Weights of a small image classifier.
Model: 5.55M parameters, 32-pixel images, norm batchnorm, activation relu, depths [4, 4, 4].
Data: trained on capsule endoscopy frames (Kvasir-Capsule), 42238 training examples, 47.6 epochs.
Rows from block 6, named by matrix and row number. Rows with one number belong to one channel. Each number is 200 + 30 x the weight over its row's rms, rounded and kept within 0 to 999. All counts start at 0. After the name is the row's rms in percent of the matrix's.
# convs0: first 3x3 conv (model.blocks.6.convs.0.weight, 128x128x3x3), inputs 72-79, a 3x3 kernel for each
# convs1: second 3x3 conv (model.blocks.6.convs.1.weight, 128x128x3x3, transposed), outputs 72-79, a 3x3 kernel for each
convs0.12,088,224,236,183,184,196,242,192,209,239,155,175,167,188,144,219,190,188,177,226,221,202,205,205,207,168,191,171,173,198,205,164,196,212,198,170,172,167,158,207,224,188,145,165,176,164,180,189,201,219,183,168,169,139,243,173,184,218,205,193,192,206,218,162,230,239,186,146,195,219,162,193,223
convs0.13,092,236,244,210,151,199,195,176,137,155,177,308,205,163,193,173,176,170,182,204,270,240,223,235,245,168,181,201,234,189,188,167,216,212,195,240,219,146,224,197,194,194,218,246,266,188,215,152,172,210,237,204,218,220,234,211,155,186,236,197,212,216,203,190,237,196,209,197,159,219,217,216,201
convs0.14,100,207,140,184,155,170,198,198,220,162,182,202,286,187,201,224,268,207,239,210,208,214,194,246,229,214,217,211,211,165,186,116,209,252,234,208,224,213,240,194,185,150,193,215,192,205,187,241,163,207,145,162,200,191,209,223,187,149,210,207,199,195,217,209,222,190,150,235,185,195,180,220,175
convs0.15,109,160,194,179,163,246,275,204,199,219,177,258,198,171,208,143,222,167,215,202,204,177,198,213,188,211,200,220,223,154,153,188,206,211,220,187,183,174,248,198,150,209,202,248,163,209,193,155,194,186,182,209,194,204,234,161,212,231,186,194,217,163,198,182,218,232,181,201,207,202,178,240,216
convs0.16,091,245,221,185,170,165,158,228,180,174,183,207,182,194,216,145,268,119,192,173,237,167,198,180,179,203,183,155,237,204,236,222,255,222,172,209,247,265,260,173,174,163,228,222,210,176,232,206,213,205,213,221,201,201,211,194,129,184,120,175,221,162,147,208,212,164,225,204,211,165,185,250,249
convs0.17,108,186,192,139,195,236,228,251,146,163,159,210,221,146,158,251,233,259,215,209,213,184,247,175,176,244,166,141,182,213,187,172,208,209,192,193,189,202,249,199,206,274,193,234,192,147,195,197,153,178,239,248,204,199,234,192,204,216,206,221,182,207,204,211,275,163,213,233,205,188,186,149,191
convs0.18,101,183,257,203,220,220,157,179,190,198,200,217,233,214,154,207,156,196,231,175,166,241,156,196,205,198,194,225,202,217,263,198,231,189,222,189,211,250,242,144,178,184,241,191,176,228,190,183,192,218,230,186,186,146,265,221,188,179,201,219,215,178,161,196,205,150,258,225,203,194,130,184,225
convs0.19,093,199,226,215,171,182,212,247,213,210,175,139,271,185,183,339,158,230,199,229,256,204,247,228,196,248,172,146,101,251,226,221,265,188,200,225,149,257,231,156,210,202,236,231,282,180,214,193,226,232,184,134,141,170,208,181,183,172,208,231,280,244,240,241,151,215,202,178,169,202,194,241,213
convs0.20,096,196,179,215,235,186,209,199,167,167,244,247,212,214,206,189,216,186,153,217,222,166,263,216,217,265,193,189,207,260,172,251,233,188,242,181,195,197,134,159,246,175,213,198,212,153,213,237,229,174,219,190,196,217,223,256,238,204,164,165,176,233,209,140,193,190,204,202,196,200,199,199,141
convs0.21,094,212,207,146,173,215,215,214,231,200,156,211,192,186,187,232,150,284,162,245,270,261,195,222,188,184,198,207,192,177,196,194,200,203,165,230,194,175,190,186,177,222,231,226,259,260,241,153,204,200,168,262,205,180,211,244,170,187,134,152,248,200,205,166,172,208,219,245,220,221,256,181,204
convs0.22,107,270,182,226,187,231,186,197,156,214,185,175,243,182,150,202,228,214,172,219,198,184,219,201,203,195,167,166,169,180,232,219,207,144,162,179,198,224,197,173,234,163,159,234,184,188,156,161,206,241,202,235,185,213,239,247,221,239,190,186,220,161,167,200,144,185,205,198,171,259,153,211,169
convs0.23,086,214,171,188,208,220,186,181,221,243,197,221,205,203,193,155,162,174,197,220,182,270,181,171,218,195,221,170,209,216,238,223,189,250,216,192,225,215,216,251,181,181,203,214,197,120,187,208,240,179,194,202,224,202,241,245,213,210,226,240,208,213,237,212,260,243,263,149,224,256,173,203,202
convs0.24,090,221,190,220,222,204,165,232,211,211,225,221,193,234,176,177,183,236,237,165,177,171,220,172,177,153,205,190,229,200,159,215,243,236,177,217,235,108,248,260,173,184,183,176,196,237,204,205,187,216,231,164,187,224,161,160,201,237,224,233,178,211,201,207,198,190,184,251,184,220,224,219,232
convs0.25,110,263,193,184,228,187,210,128,178,213,179,168,301,187,181,199,265,213,140,243,181,206,200,183,188,203,210,218,212,222,167,247,206,193,196,221,234,189,176,219,203,170,188,166,249,165,219,182,195,155,176,221,164,225,197,190,166,187,173,186,191,188,176,188,271,151,226,219,162,209,208,180,178
convs0.26,108,242,142,181,255,213,169,225,198,247,208,243,177,194,271,177,180,225,184,218,201,193,200,208,184,162,182,189,179,211,200,212,219,178,179,229,193,231,237,197,213,245,196,183,210,147,186,203,143,212,221,183,212,164,213,201,213,206,197,150,243,185,208,227,217,175,215,190,190,184,215,216,199
convs0.27,104,222,279,143,193,210,165,166,206,175,200,217,211,239,211,197,225,210,187,212,215,194,226,194,203,169,210,174,203,200,212,188,215,186,202,188,183,201,199,190,172,210,181,159,186,213,161,226,255,163,182,247,223,201,229,245,233,268,191,205,239,172,147,166,210,162,201,225,204,150,220,137,224
convs0.28,098,194,188,159,237,196,174,191,235,190,202,199,200,218,242,181,202,161,221,227,231,198,245,184,152,196,158,224,212,197,208,222,170,244,217,240,215,215,212,211,231,224,189,210,178,113,170,208,214,181,235,198,201,186,194,186,179,188,212,231,192,213,218,145,227,212,239,210,158,213,208,255,209
convs0.29,102,170,221,154,201,229,193,158,161,246,194,198,201,157,141,191,160,223,199,204,210,203,194,210,205,252,215,187,184,209,209,182,240,181,167,190,195,158,187,211,266,225,149,151,147,204,244,242,208,199,216,155,164,176,230,174,188,152,187,160,192,228,227,251,223,234,157,239,234,174,272,210,173
convs0.30,098,195,206,219,215,200,192,156,157,238,154,231,196,182,222,207,238,225,209,203,174,182,208,228,188,176,173,160,172,223,194,168,213,208,204,219,218,194,202,179,200,240,204,201,215,199,183,196,184,173,200,173,167,193,162,169,162,137,160,175,182,166,152,166,252,187,216,244,153,158,235,212,252
convs0.31,100,201,200,191,225,216,136,180,189,211,212,192,190,199,205,207,232,175,195,184,197,179,233,223,141,225,112,168,180,200,246,190,201,211,184,204,160,276,225,260,166,165,176,203,287,183,207,232,224,175,191,201,227,196,209,201,217,175,208,189,217,218,183,191,195,152,152,192,178,186,136,205,234
convs0.32,099,192,255,207,265,210,205,155,184,226,216,212,195,262,148,162,248,174,235,234,193,220,212,207,158,151,234,172,199,187,216,197,206,229,201,175,207,238,147,139,234,157,243,247,242,211,189,206,181,196,239,198,163,229,219,191,158,227,204,164,219,178,177,233,211,173,209,198,207,172,223,214,205
convs0.33,109,204,164,231,177,198,170,233,256,200,179,226,212,185,186,186,178,169,217,231,197,199,182,164,213,180,185,214,195,222,199,239,188,196,210,202,256,175,158,202,218,191,237,253,163,165,183,202,209,226,195,179,178,200,214,208,199,171,183,158,189,139,186,251,228,203,226,239,159,167,231,183,216
convs0.34,104,220,164,224,159,168,143,165,174,205,190,224,243,171,180,282,188,187,186,224,215,190,209,198,165,182,190,225,254,244,207,216,268,215,206,184,188,209,211,268,206,196,207,159,190,199,181,162,158,163,189,209,226,209,215,214,200,172,239,250,164,199,151,146,201,142,221,224,182,170,214,193,175
convs0.35,108,241,227,211,189,215,149,145,203,207,230,150,242,202,243,208,185,179,126,241,213,192,218,202,175,223,153,191,167,225,209,202,158,210,204,237,207,154,166,223,264,168,169,202,204,173,186,218,223,120,169,236,235,248,221,244,223,217,234,236,165,160,158,178,159,177,188,179,188,213,181,137,211
convs0.36,090,193,228,208,212,196,192,184,197,238,174,236,209,181,226,141,241,178,168,164,236,238,219,257,255,175,280,209,170,194,175,201,189,203,193,198,199,234,256,181,180,159,203,220,111,243,211,164,185,253,213,228,254,274,195,217,194,232,182,196,144,150,177,147,230,210,175,211,175,180,198,203,196
convs0.37,098,215,207,254,171,229,201,201,157,165,216,232,198,298,164,198,207,205,217,275,180,190,264,182,193,216,195,160,199,195,207,170,209,165,183,236,193,153,175,189,194,188,231,178,223,149,159,225,213,212,217,211,228,176,190,213,149,236,171,173,168,164,157,188,161,236,220,227,232,217,162,225,186
convs0.38,106,179,195,172,189,171,182,282,186,265,141,188,193,269,180,181,243,198,203,163,222,204,187,211,222,156,205,234,203,223,224,206,154,193,184,180,180,218,200,205,212,199,208,176,183,179,234,204,149,255,186,177,215,246,271,145,192,180,208,225,202,218,143,201,191,251,167,201,183,184,209,181,207
convs0.39,104,224,173,220,214,236,234,169,214,176,233,228,173,159,230,214,195,180,176,247,183,176,225,179,219,206,259,210,222,143,222,166,240,200,206,172,246,185,289,201,242,198,237,178,193,232,274,200,190,255,172,169,182,151,183,214,192,217,199,154,219,223,175,168,197,158,245,226,184,222,133,175,200
convs0.40,091,166,134,173,288,184,200,245,205,154,203,184,204,190,180,252,195,175,156,218,185,194,175,212,250,206,221,224,152,181,207,191,184,180,181,175,189,184,225,225,190,189,167,232,243,280,240,159,186,251,195,160,167,206,198,164,198,149,184,157,248,207,233,226,144,191,209,220,182,174,280,192,228
convs0.41,097,121,187,172,265,190,164,217,190,197,142,201,214,197,228,195,207,176,159,201,196,237,245,243,179,176,175,232,203,245,243,157,188,185,202,195,176,244,196,213,179,212,220,208,235,155,230,200,163,232,229,172,247,193,248,176,175,206,199,197,239,177,210,200,204,242,225,226,176,225,148,180,236
convs0.42,102,170,189,184,177,188,237,188,176,204,195,140,246,194,199,171,239,204,162,224,173,199,157,211,219,229,149,244,242,177,177,228,167,217,197,194,198,214,200,171,162,215,197,189,187,190,196,169,237,148,265,163,168,180,200,209,166,248,182,164,168,227,222,176,198,190,207,223,229,162,239,203,205
convs0.43,108,240,223,225,181,227,169,206,204,179,182,285,168,229,138,206,163,240,199,191,217,207,212,150,185,218,174,219,201,200,223,201,152,249,180,191,205,169,162,210,237,251,144,120,228,234,171,207,251,207,157,224,213,219,170,235,241,239,158,146,217,154,156,199,219,185,200,210,224,186,212,186,194
convs0.44,095,217,204,189,270,257,229,160,190,252,179,227,173,176,196,139,127,229,226,171,184,198,190,163,189,187,231,175,189,208,218,203,197,173,240,166,196,245,221,182,252,161,289,220,212,152,193,164,239,161,231,173,180,222,162,208,198,176,173,170,182,195,183,202,190,214,189,181,218,198,223,159,160
convs0.45,123,196,235,173,201,165,236,210,145,159,142,199,278,164,172,170,223,145,157,229,229,196,211,190,209,194,215,190,169,258,248,194,177,229,230,147,170,205,207,211,237,197,216,188,186,225,174,181,208,168,186,252,245,148,180,232,198,137,183,150,196,207,165,202,258,155,142,208,220,185,246,212,201
convs0.46,090,245,201,161,254,232,228,191,176,197,162,211,202,199,182,205,196,185,247,205,235,261,156,191,250,190,169,264,225,203,177,200,218,185,275,183,192,161,148,198,210,205,184,186,204,218,225,234,216,220,230,200,174,201,241,185,190,160,248,205,201,207,254,231,192,173,143,160,160,133,166,197,105
convs0.47,101,251,215,196,184,214,203,208,181,175,179,152,202,204,91,225,202,184,208,222,230,227,228,228,211,220,219,192,128,167,217,119,211,254,152,190,268,226,174,200,191,177,183,227,222,214,192,236,222,166,192,222,224,200,207,200,233,201,189,202,244,203,197,243,211,184,179,211,171,175,176,208,181
convs0.48,089,189,213,181,223,174,204,185,184,172,240,204,137,200,225,200,204,216,194,208,213,216,206,185,152,194,198,181,163,209,183,239,243,169,158,186,191,263,243,220,194,179,184,179,249,266,214,180,213,210,194,123,214,198,193,179,173,218,175,185,210,218,244,218,250,233,180,201,220,177,221,246,193
convs0.49,119,176,224,215,164,145,217,189,164,197,213,162,174,179,171,198,220,232,162,188,216,228,161,220,257,198,177,237,174,178,195,198,184,193,174,228,208,149,164,199,206,213,164,223,180,209,176,188,161,239,195,211,248,187,177,204,195,172,204,208,204,164,208,240,147,242,270,215,179,201,259,135,140
convs0.50,098,207,213,164,234,232,227,198,205,248,261,174,155,165,146,192,158,185,186,209,202,208,232,211,185,200,221,191,213,148,212,240,205,186,198,201,205,228,204,225,151,178,242,177,173,264,176,156,226,221,195,169,196,168,224,237,267,234,240,217,172,169,190,185,175,223,252,196,182,209,207,171,238
convs0.51,100,193,126,206,169,216,182,170,191,170,239,185,250,218,155,248,194,190,214,168,160,187,142,172,235,183,190,162,170,207,230,205,184,184,205,227,230,160,225,175,225,224,199,262,160,250,260,227,167,231,175,224,192,212,136,176,216,255,180,167,206,190,152,177,214,274,253,206,179,234,241,207,204
convs0.52,111,196,230,261,148,196,187,182,162,194,168,255,145,170,167,155,236,215,197,257,228,155,226,193,172,255,191,164,218,222,199,259,195,204,205,206,203,208,215,212,240,258,144,243,251,169,207,177,219,213,141,244,189,220,158,232,220,217,224,217,187,182,178,211,207,178,268,174,235,268,187,199,232
convs0.53,094,248,220,188,174,209,138,196,227,224,211,192,205,163,262,225,232,143,236,159,242,220,195,197,199,197,203,224,230,199,191,200,249,243,244,208,182,193,226,195,215,181,179,164,263,191,191,232,146,272,207,249,222,189,233,230,152,149,187,185,207,191,161,199,164,204,202,196,182,189,186,171,160
convs0.54,101,193,184,193,141,180,262,210,216,198,196,221,228,211,187,249,198,159,183,195,203,196,168,206,178,227,224,197,213,212,179,234,193,237,238,224,191,188,231,217,235,191,229,202,215,202,213,199,279,195,200,202,177,148,168,168,192,235,189,190,213,236,192,183,188,188,224,200,206,174,192,226,224
convs0.55,100,177,168,201,201,227,191,204,185,203,164,226,187,229,173,256,226,216,157,223,195,240,262,190,205,217,231,205,262,173,180,237,188,205,210,200,202,189,224,196,141,188,223,216,202,187,228,138,191,206,158,207,141,183,204,212,195,185,244,172,188,212,194,201,169,149,152,179,217,208,194,205,258
convs0.56,097,185,268,194,272,237,208,253,185,175,164,184,193,167,209,211,216,189,177,197,203,224,237,184,230,204,183,158,199,178,170,208,207,192,219,234,210,231,205,244,213,270,221,142,153,194,195,174,219,158,230,195,232,225,220,253,203,184,199,201,225,181,195,165,206,192,196,204,217,193,190,229,170
convs0.57,096,183,195,214,214,122,187,185,153,186,204,204,192,197,163,200,174,217,172,174,223,205,185,211,179,199,205,167,191,204,220,163,202,162,182,174,160,195,197,231,212,197,204,178,182,160,226,145,139,208,162,201,208,156,241,180,179,184,165,154,196,206,144,206,191,149,169,194,151,221,205,170,163
convs0.58,111,193,186,218,194,205,216,178,162,197,219,175,191,183,236,192,210,194,188,257,205,210,219,218,179,198,184,190,187,171,201,166,185,167,229,238,188,192,215,175,175,143,198,197,227,150,188,251,194,215,205,222,152,153,181,170,176,168,196,213,188,237,164,188,167,205,174,158,201,186,214,200,211
convs1.12,088,219,214,211,199,198,165,125,165,178,217,210,238,165,202,168,184,256,186,205,178,158,266,195,176,197,199,203,224,226,215,239,207,198,166,207,177,162,174,195,211,202,219,223,232,225,257,231,225,174,225,155,189,229,161,202,157,176,229,196,221,205,202,205,167,166,214,194,166,230,207,229,189
convs1.13,100,198,206,222,171,181,171,227,168,178,127,272,211,226,183,173,193,124,252,244,155,142,214,213,236,188,207,221,183,211,211,199,165,224,200,189,179,235,180,163,225,212,191,180,163,214,155,223,150,211,201,178,221,193,247,217,194,181,215,144,179,228,187,193,187,183,191,265,215,212,210,231,188
convs1.14,100,172,177,197,209,218,202,200,223,202,241,236,158,200,183,205,171,244,256,193,210,172,182,214,199,239,255,215,195,227,211,172,197,231,142,231,223,232,253,285,220,239,183,218,107,175,212,209,191,214,200,189,209,191,184,168,242,210,201,214,209,161,210,221,170,170,235,197,220,157,232,190,174
convs1.15,110,181,207,214,187,182,187,194,181,173,176,215,193,179,192,228,185,137,200,228,204,164,245,219,204,217,216,168,184,151,208,203,161,190,195,262,173,149,221,193,151,222,211,165,178,191,192,203,213,237,165,207,246,185,202,205,235,222,207,204,178,206,157,240,235,187,219,199,194,217,201,223,189
convs1.16,092,212,203,190,227,172,224,191,185,197,204,185,194,224,223,146,193,251,194,156,216,173,202,233,158,227,184,161,212,180,221,190,166,160,189,183,193,222,268,220,220,227,185,159,169,190,189,243,142,160,148,181,217,183,197,219,219,249,218,169,251,224,183,200,201,240,229,226,202,194,199,180,169
convs1.17,102,234,192,170,130,156,261,171,195,177,224,223,194,232,283,242,169,200,198,216,211,182,202,217,128,200,155,183,227,253,231,198,225,176,198,187,224,207,179,204,200,202,236,195,195,196,212,157,165,202,176,222,195,212,138,126,221,188,194,192,224,166,167,220,192,152,203,158,177,194,163,211,201
convs1.18,102,191,168,166,191,164,159,193,201,163,192,164,188,174,217,145,232,185,189,188,215,238,200,208,234,168,198,182,196,197,170,204,177,215,186,203,186,195,226,192,204,207,200,205,210,194,171,236,158,228,143,225,217,157,179,231,182,172,204,196,185,226,189,239,243,198,196,214,208,185,190,212,146
convs1.19,097,152,201,196,129,133,211,203,214,220,270,229,216,161,225,223,145,253,250,258,194,199,174,211,199,222,171,214,240,229,188,242,159,241,181,170,245,181,249,209,179,247,192,209,148,217,186,166,216,244,206,233,171,203,192,168,189,236,123,188,194,195,180,152,224,183,167,185,226,178,184,160,200
convs1.20,101,210,234,201,131,168,227,151,215,218,241,207,213,168,238,216,187,176,289,229,231,191,199,207,193,238,158,172,207,200,195,174,216,186,221,199,192,211,199,189,180,264,236,194,243,233,254,204,132,205,170,193,174,207,222,221,185,228,220,160,210,204,161,222,238,175,251,161,189,274,183,199,202
convs1.21,097,265,229,191,184,182,206,204,190,185,234,183,194,142,199,231,229,161,208,200,259,224,211,195,266,179,259,174,198,205,199,181,202,246,159,199,174,166,187,201,174,198,192,229,150,216,204,213,250,182,171,250,242,198,166,198,180,236,141,186,198,186,142,181,169,204,164,228,166,147,174,183,169
convs1.22,106,199,226,149,172,156,240,154,203,157,211,131,191,213,222,207,174,218,213,203,183,229,223,185,174,229,187,171,150,221,216,255,190,181,145,227,206,191,171,172,226,221,198,175,146,224,200,205,243,210,148,179,232,225,195,165,177,205,195,192,228,222,186,233,224,162,209,174,233,258,243,190,220
convs1.23,085,207,203,197,173,205,210,213,190,135,213,236,288,215,159,130,160,176,167,235,234,215,191,211,262,256,226,242,224,193,268,229,179,206,124,181,164,221,209,178,246,238,215,183,157,214,165,157,207,162,146,168,207,185,191,255,195,252,216,213,210,204,193,187,206,200,238,155,185,257,183,208,196
convs1.24,091,120,155,196,202,173,175,167,170,158,171,245,181,200,249,142,222,214,241,235,245,219,282,235,228,236,232,227,155,187,185,198,228,179,200,204,174,206,196,190,240,229,195,234,183,224,230,218,173,229,164,187,172,173,206,227,116,211,255,211,222,210,230,182,229,237,171,200,187,189,169,156,229
convs1.25,107,233,182,201,150,234,167,187,217,140,261,199,172,181,207,173,212,255,223,177,211,219,185,219,241,161,242,185,228,213,190,195,211,203,177,204,201,246,157,192,175,241,173,203,241,202,150,192,211,190,231,155,203,156,180,198,185,204,226,196,244,227,221,142,233,240,248,186,196,182,187,237,197
convs1.26,104,162,212,204,236,218,227,194,202,188,244,212,223,279,201,196,164,178,279,200,190,259,224,213,210,224,242,174,232,160,222,229,194,192,214,144,202,193,155,250,209,238,203,278,206,202,157,248,244,167,200,160,214,199,248,160,213,218,187,199,184,260,204,192,187,232,182,236,169,239,242,229,162
convs1.27,102,231,231,230,250,247,190,201,228,196,263,170,225,226,201,161,162,251,147,201,204,215,205,154,216,182,133,226,216,196,212,160,236,260,214,231,172,186,217,216,217,194,141,177,218,173,180,214,223,170,242,209,187,160,211,194,202,197,201,180,211,239,197,152,206,168,218,262,196,208,171,208,153
convs1.28,104,213,175,230,213,183,200,167,241,209,117,189,282,198,180,188,218,240,186,180,208,157,163,209,185,187,210,212,171,211,202,228,199,206,171,235,156,190,257,222,230,204,182,160,150,198,143,182,180,212,207,242,219,162,201,208,218,192,251,217,209,173,209,200,179,158,246,145,202,173,203,140,207
convs1.29,100,212,239,238,197,156,205,178,227,169,223,211,225,216,198,221,164,177,179,263,165,182,232,215,183,219,159,182,173,213,194,181,192,193,192,187,196,187,210,183,176,223,181,222,155,236,226,244,165,236,220,222,234,230,268,206,181,187,178,264,190,275,243,218,253,234,200,211,162,153,171,211,222
convs1.30,099,141,228,184,177,206,238,195,134,261,175,255,206,242,211,195,158,108,236,231,169,204,224,217,196,206,158,161,199,179,181,218,226,188,226,192,201,156,172,235,203,215,204,217,168,238,267,185,224,188,190,231,209,210,180,175,231,191,198,211,224,217,172,177,193,151,186,221,239,253,171,224,190
convs1.31,101,188,174,197,215,245,184,190,184,200,225,193,185,177,237,174,164,138,246,153,216,188,187,228,185,212,159,186,188,188,165,187,207,239,182,192,216,232,156,203,183,237,231,204,191,154,195,214,197,217,156,220,300,232,220,229,201,181,228,203,207,265,177,205,183,147,187,244,212,225,173,213,178
convs1.32,097,222,205,192,227,203,196,219,175,233,201,189,180,153,220,243,200,197,211,166,125,193,207,162,176,168,197,169,192,251,177,221,204,213,150,199,193,202,201,192,182,225,223,262,196,218,206,167,219,245,160,206,203,208,215,190,190,172,174,229,213,181,206,170,211,211,218,203,194,255,182,171,247
convs1.33,107,229,210,214,227,155,238,209,220,221,160,271,125,165,218,188,210,206,213,218,156,179,206,200,149,215,159,192,154,186,159,187,173,236,178,231,204,216,196,166,166,211,224,189,223,236,225,168,202,177,239,227,213,237,212,188,209,191,234,201,206,217,233,179,221,209,125,184,170,230,243,178,228
convs1.34,105,170,207,240,204,201,207,206,191,142,230,191,155,196,237,253,234,258,225,251,210,162,216,227,178,175,230,206,214,230,223,209,198,200,234,160,225,198,235,222,221,206,191,220,164,210,168,151,205,195,171,154,244,190,214,185,228,183,213,152,192,233,168,188,174,189,153,241,230,176,249,214,117
convs1.35,107,194,231,203,221,197,226,227,242,113,162,214,221,196,144,202,161,173,168,167,204,147,182,205,152,188,179,143,189,191,204,192,157,200,219,190,237,284,240,167,204,204,223,225,241,239,177,181,251,208,180,199,194,248,257,198,202,192,253,170,192,224,206,198,158,186,225,191,180,188,236,221,192
convs1.36,092,256,240,210,201,224,169,165,145,133,201,156,220,259,251,165,227,215,165,189,182,203,168,186,191,149,231,195,193,241,204,228,185,179,183,235,261,146,252,222,222,214,207,182,185,172,209,189,212,180,184,209,160,181,229,151,157,177,188,216,212,197,197,266,226,206,145,184,251,196,211,232,187
convs1.37,100,202,191,193,256,180,180,190,174,212,232,165,157,212,234,126,185,249,180,242,238,216,216,198,141,172,207,144,241,190,230,202,222,259,195,234,220,206,188,144,203,175,181,174,220,265,182,264,152,234,240,185,234,140,243,234,229,194,230,170,221,217,195,186,196,186,202,207,163,209,132,205,227
convs1.38,107,174,168,179,242,210,198,142,174,211,217,228,168,196,229,170,193,214,189,182,196,215,212,208,156,232,165,165,211,227,226,198,208,186,208,181,193,208,156,187,185,202,197,186,173,200,259,191,251,221,219,172,249,193,224,172,243,187,134,197,224,219,202,217,194,167,206,155,197,285,276,197,210
convs1.39,107,197,206,162,184,201,166,183,201,192,226,195,199,228,204,220,201,200,162,159,221,207,252,256,207,218,214,183,157,212,184,268,205,215,223,228,248,249,193,207,167,175,162,209,152,167,214,255,214,190,215,217,170,184,142,211,239,176,180,197,215,238,174,162,165,259,166,220,159,131,240,211,220
convs1.40,094,219,204,213,228,195,126,210,182,196,215,209,178,257,137,183,146,190,231,239,207,219,224,233,186,212,210,194,196,223,234,180,190,215,167,149,183,207,176,201,218,179,162,165,202,267,239,194,218,222,181,194,219,189,184,176,159,202,253,191,213,224,178,202,208,215,189,196,174,156,130,178,200
convs1.41,091,158,236,181,243,187,221,229,194,212,261,237,279,206,203,162,221,175,206,199,201,201,182,209,148,229,197,203,196,172,213,205,186,209,190,124,176,210,228,266,242,205,196,226,205,236,199,228,200,196,173,235,229,192,245,230,248,186,167,183,184,159,256,179,161,145,171,155,179,150,207,264,240
convs1.42,098,149,227,138,202,186,171,249,238,186,248,206,133,196,162,229,164,199,202,186,241,148,182,215,213,173,185,170,224,209,213,230,194,158,191,235,143,192,206,161,236,166,245,187,173,155,177,168,170,204,191,171,237,194,229,178,180,222,176,198,135,151,165,206,237,185,146,248,220,191,217,223,209
convs1.43,105,275,231,213,185,167,203,228,237,187,245,140,214,229,226,144,246,232,159,156,221,185,209,218,180,218,192,178,213,208,157,180,268,240,199,190,194,186,158,172,171,144,232,220,195,151,203,182,191,204,213,179,135,232,151,212,187,200,199,223,195,210,227,178,270,224,209,186,166,229,181,157,182
convs1.44,094,175,156,208,192,182,187,227,236,230,201,210,212,196,219,191,256,166,197,196,203,231,218,243,168,110,227,214,158,203,215,232,163,214,259,229,232,226,179,193,175,274,179,222,180,169,210,158,205,184,158,230,184,200,206,164,163,221,169,238,224,212,211,196,162,199,154,164,191,197,201,184,163
convs1.45,121,181,256,197,160,191,240,202,225,159,212,169,199,270,180,150,218,277,137,175,184,216,207,201,200,162,188,189,200,181,164,196,192,148,187,236,171,202,215,274,193,221,170,167,167,231,173,202,122,206,190,181,157,213,215,223,179,215,198,215,172,188,227,251,201,227,209,214,238,195,200,200,226
convs1.46,093,235,210,165,126,146,181,205,196,217,193,238,195,105,130,238,210,204,150,220,243,242,155,166,165,146,219,191,189,236,195,241,242,222,294,225,214,169,171,187,188,185,197,194,220,255,193,193,165,242,174,128,177,179,155,234,234,225,192,229,215,197,185,191,240,209,197,197,198,164,227,208,211
convs1.47,104,216,174,227,169,230,158,168,225,205,236,175,86,309,332,165,245,290,257,232,175,211,174,177,190,223,178,197,197,225,163,165,182,209,187,236,185,212,180,186,193,201,233,188,182,192,158,209,209,164,228,195,167,189,193,167,201,176,182,210,146,165,180,192,196,214,234,145,178,226,149,151,248
convs1.48,090,212,219,197,193,238,228,165,179,199,240,194,215,213,122,196,235,155,190,206,238,176,235,211,179,188,174,142,206,189,198,226,187,194,228,177,198,167,203,208,239,165,181,197,221,201,174,212,194,170,193,195,220,213,242,279,231,208,208,190,194,204,235,189,227,212,213,164,217,224,212,172,143
convs1.49,110,195,150,160,209,256,202,231,193,239,187,177,267,172,162,181,174,223,117,186,169,225,205,119,278,223,187,225,230,210,274,172,200,207,229,234,194,193,182,177,210,205,182,215,218,230,230,170,253,168,180,164,180,220,232,187,205,191,178,219,204,187,225,197,241,237,151,231,260,224,217,201,239
convs1.50,099,257,204,183,194,191,148,225,163,231,209,167,150,213,177,197,163,268,187,202,157,255,222,223,168,187,210,183,227,213,194,159,176,208,213,193,211,120,209,168,181,193,216,188,194,183,151,182,174,173,184,167,175,215,175,206,216,213,271,248,213,195,226,229,177,235,191,193,151,228,217,177,167
convs1.51,098,216,243,231,183,203,153,168,182,165,169,201,213,248,252,152,196,188,138,210,173,131,192,251,195,202,195,150,173,193,189,221,197,209,220,241,249,235,244,228,182,255,171,157,193,227,169,200,178,181,198,159,244,145,175,199,200,194,169,182,231,201,251,185,215,258,195,211,199,192,186,180,213
convs1.52,112,181,197,191,154,155,201,147,187,203,195,234,194,143,213,247,174,189,236,239,199,221,207,201,178,256,287,202,208,207,217,174,171,209,158,170,186,222,192,177,181,173,187,201,172,263,180,203,247,157,255,182,195,232,156,210,243,169,170,251,219,239,258,167,162,189,190,186,188,195,173,180,217
convs1.53,096,182,195,219,281,179,238,252,214,221,175,201,182,175,156,221,186,189,196,155,224,187,211,233,196,241,165,205,195,228,216,193,215,227,190,217,224,207,156,224,198,149,184,194,223,196,215,201,226,179,211,178,242,191,177,191,199,232,183,170,187,185,177,144,187,183,169,241,223,176,219,193,206
convs1.54,102,245,183,178,114,192,199,192,226,226,183,229,241,148,164,178,151,136,201,189,213,159,159,164,165,158,195,170,185,239,147,204,244,148,187,206,206,216,157,201,209,215,178,202,139,199,186,193,196,188,219,227,189,183,196,240,233,208,254,189,252,208,148,204,171,185,220,248,237,130,198,185,191
convs1.55,102,245,193,197,183,171,222,211,252,206,183,215,245,205,232,202,265,154,179,191,194,189,140,236,212,183,211,173,149,199,236,192,219,185,180,235,219,205,214,208,198,206,220,212,235,204,131,181,203,180,215,132,195,197,169,226,203,165,212,214,193,212,232,227,212,146,219,227,230,137,241,198,235
convs1.56,100,212,278,219,208,148,128,158,224,216,191,159,247,183,210,193,208,222,104,229,216,178,237,207,187,189,159,166,198,175,162,226,185,208,212,205,234,156,157,176,191,165,209,234,263,233,143,265,206,236,201,241,195,236,196,191,166,191,188,159,210,179,221,218,182,178,221,240,211,181,176,156,218
convs1.57,095,172,237,158,184,200,187,241,181,141,192,214,219,132,115,278,171,177,190,240,221,218,208,182,206,200,198,215,162,169,197,172,224,132,124,200,206,238,222,207,211,223,239,185,206,179,172,187,144,211,146,199,249,238,213,163,176,200,173,213,206,218,193,190,218,196,218,224,253,162,246,231,227
convs1.58,109,230,200,233,217,226,202,153,227,250,199,206,191,227,226,181,199,220,179,178,169,238,233,229,159,187,155,157,167,223,175,232,195,196,197,250,202,243,213,257,223,273,259,193,193,212,171,204,183,185,146,214,213,195,194,153,192,178,219,182,193,230,229,174,215,241,186,222,168,172,154,158,243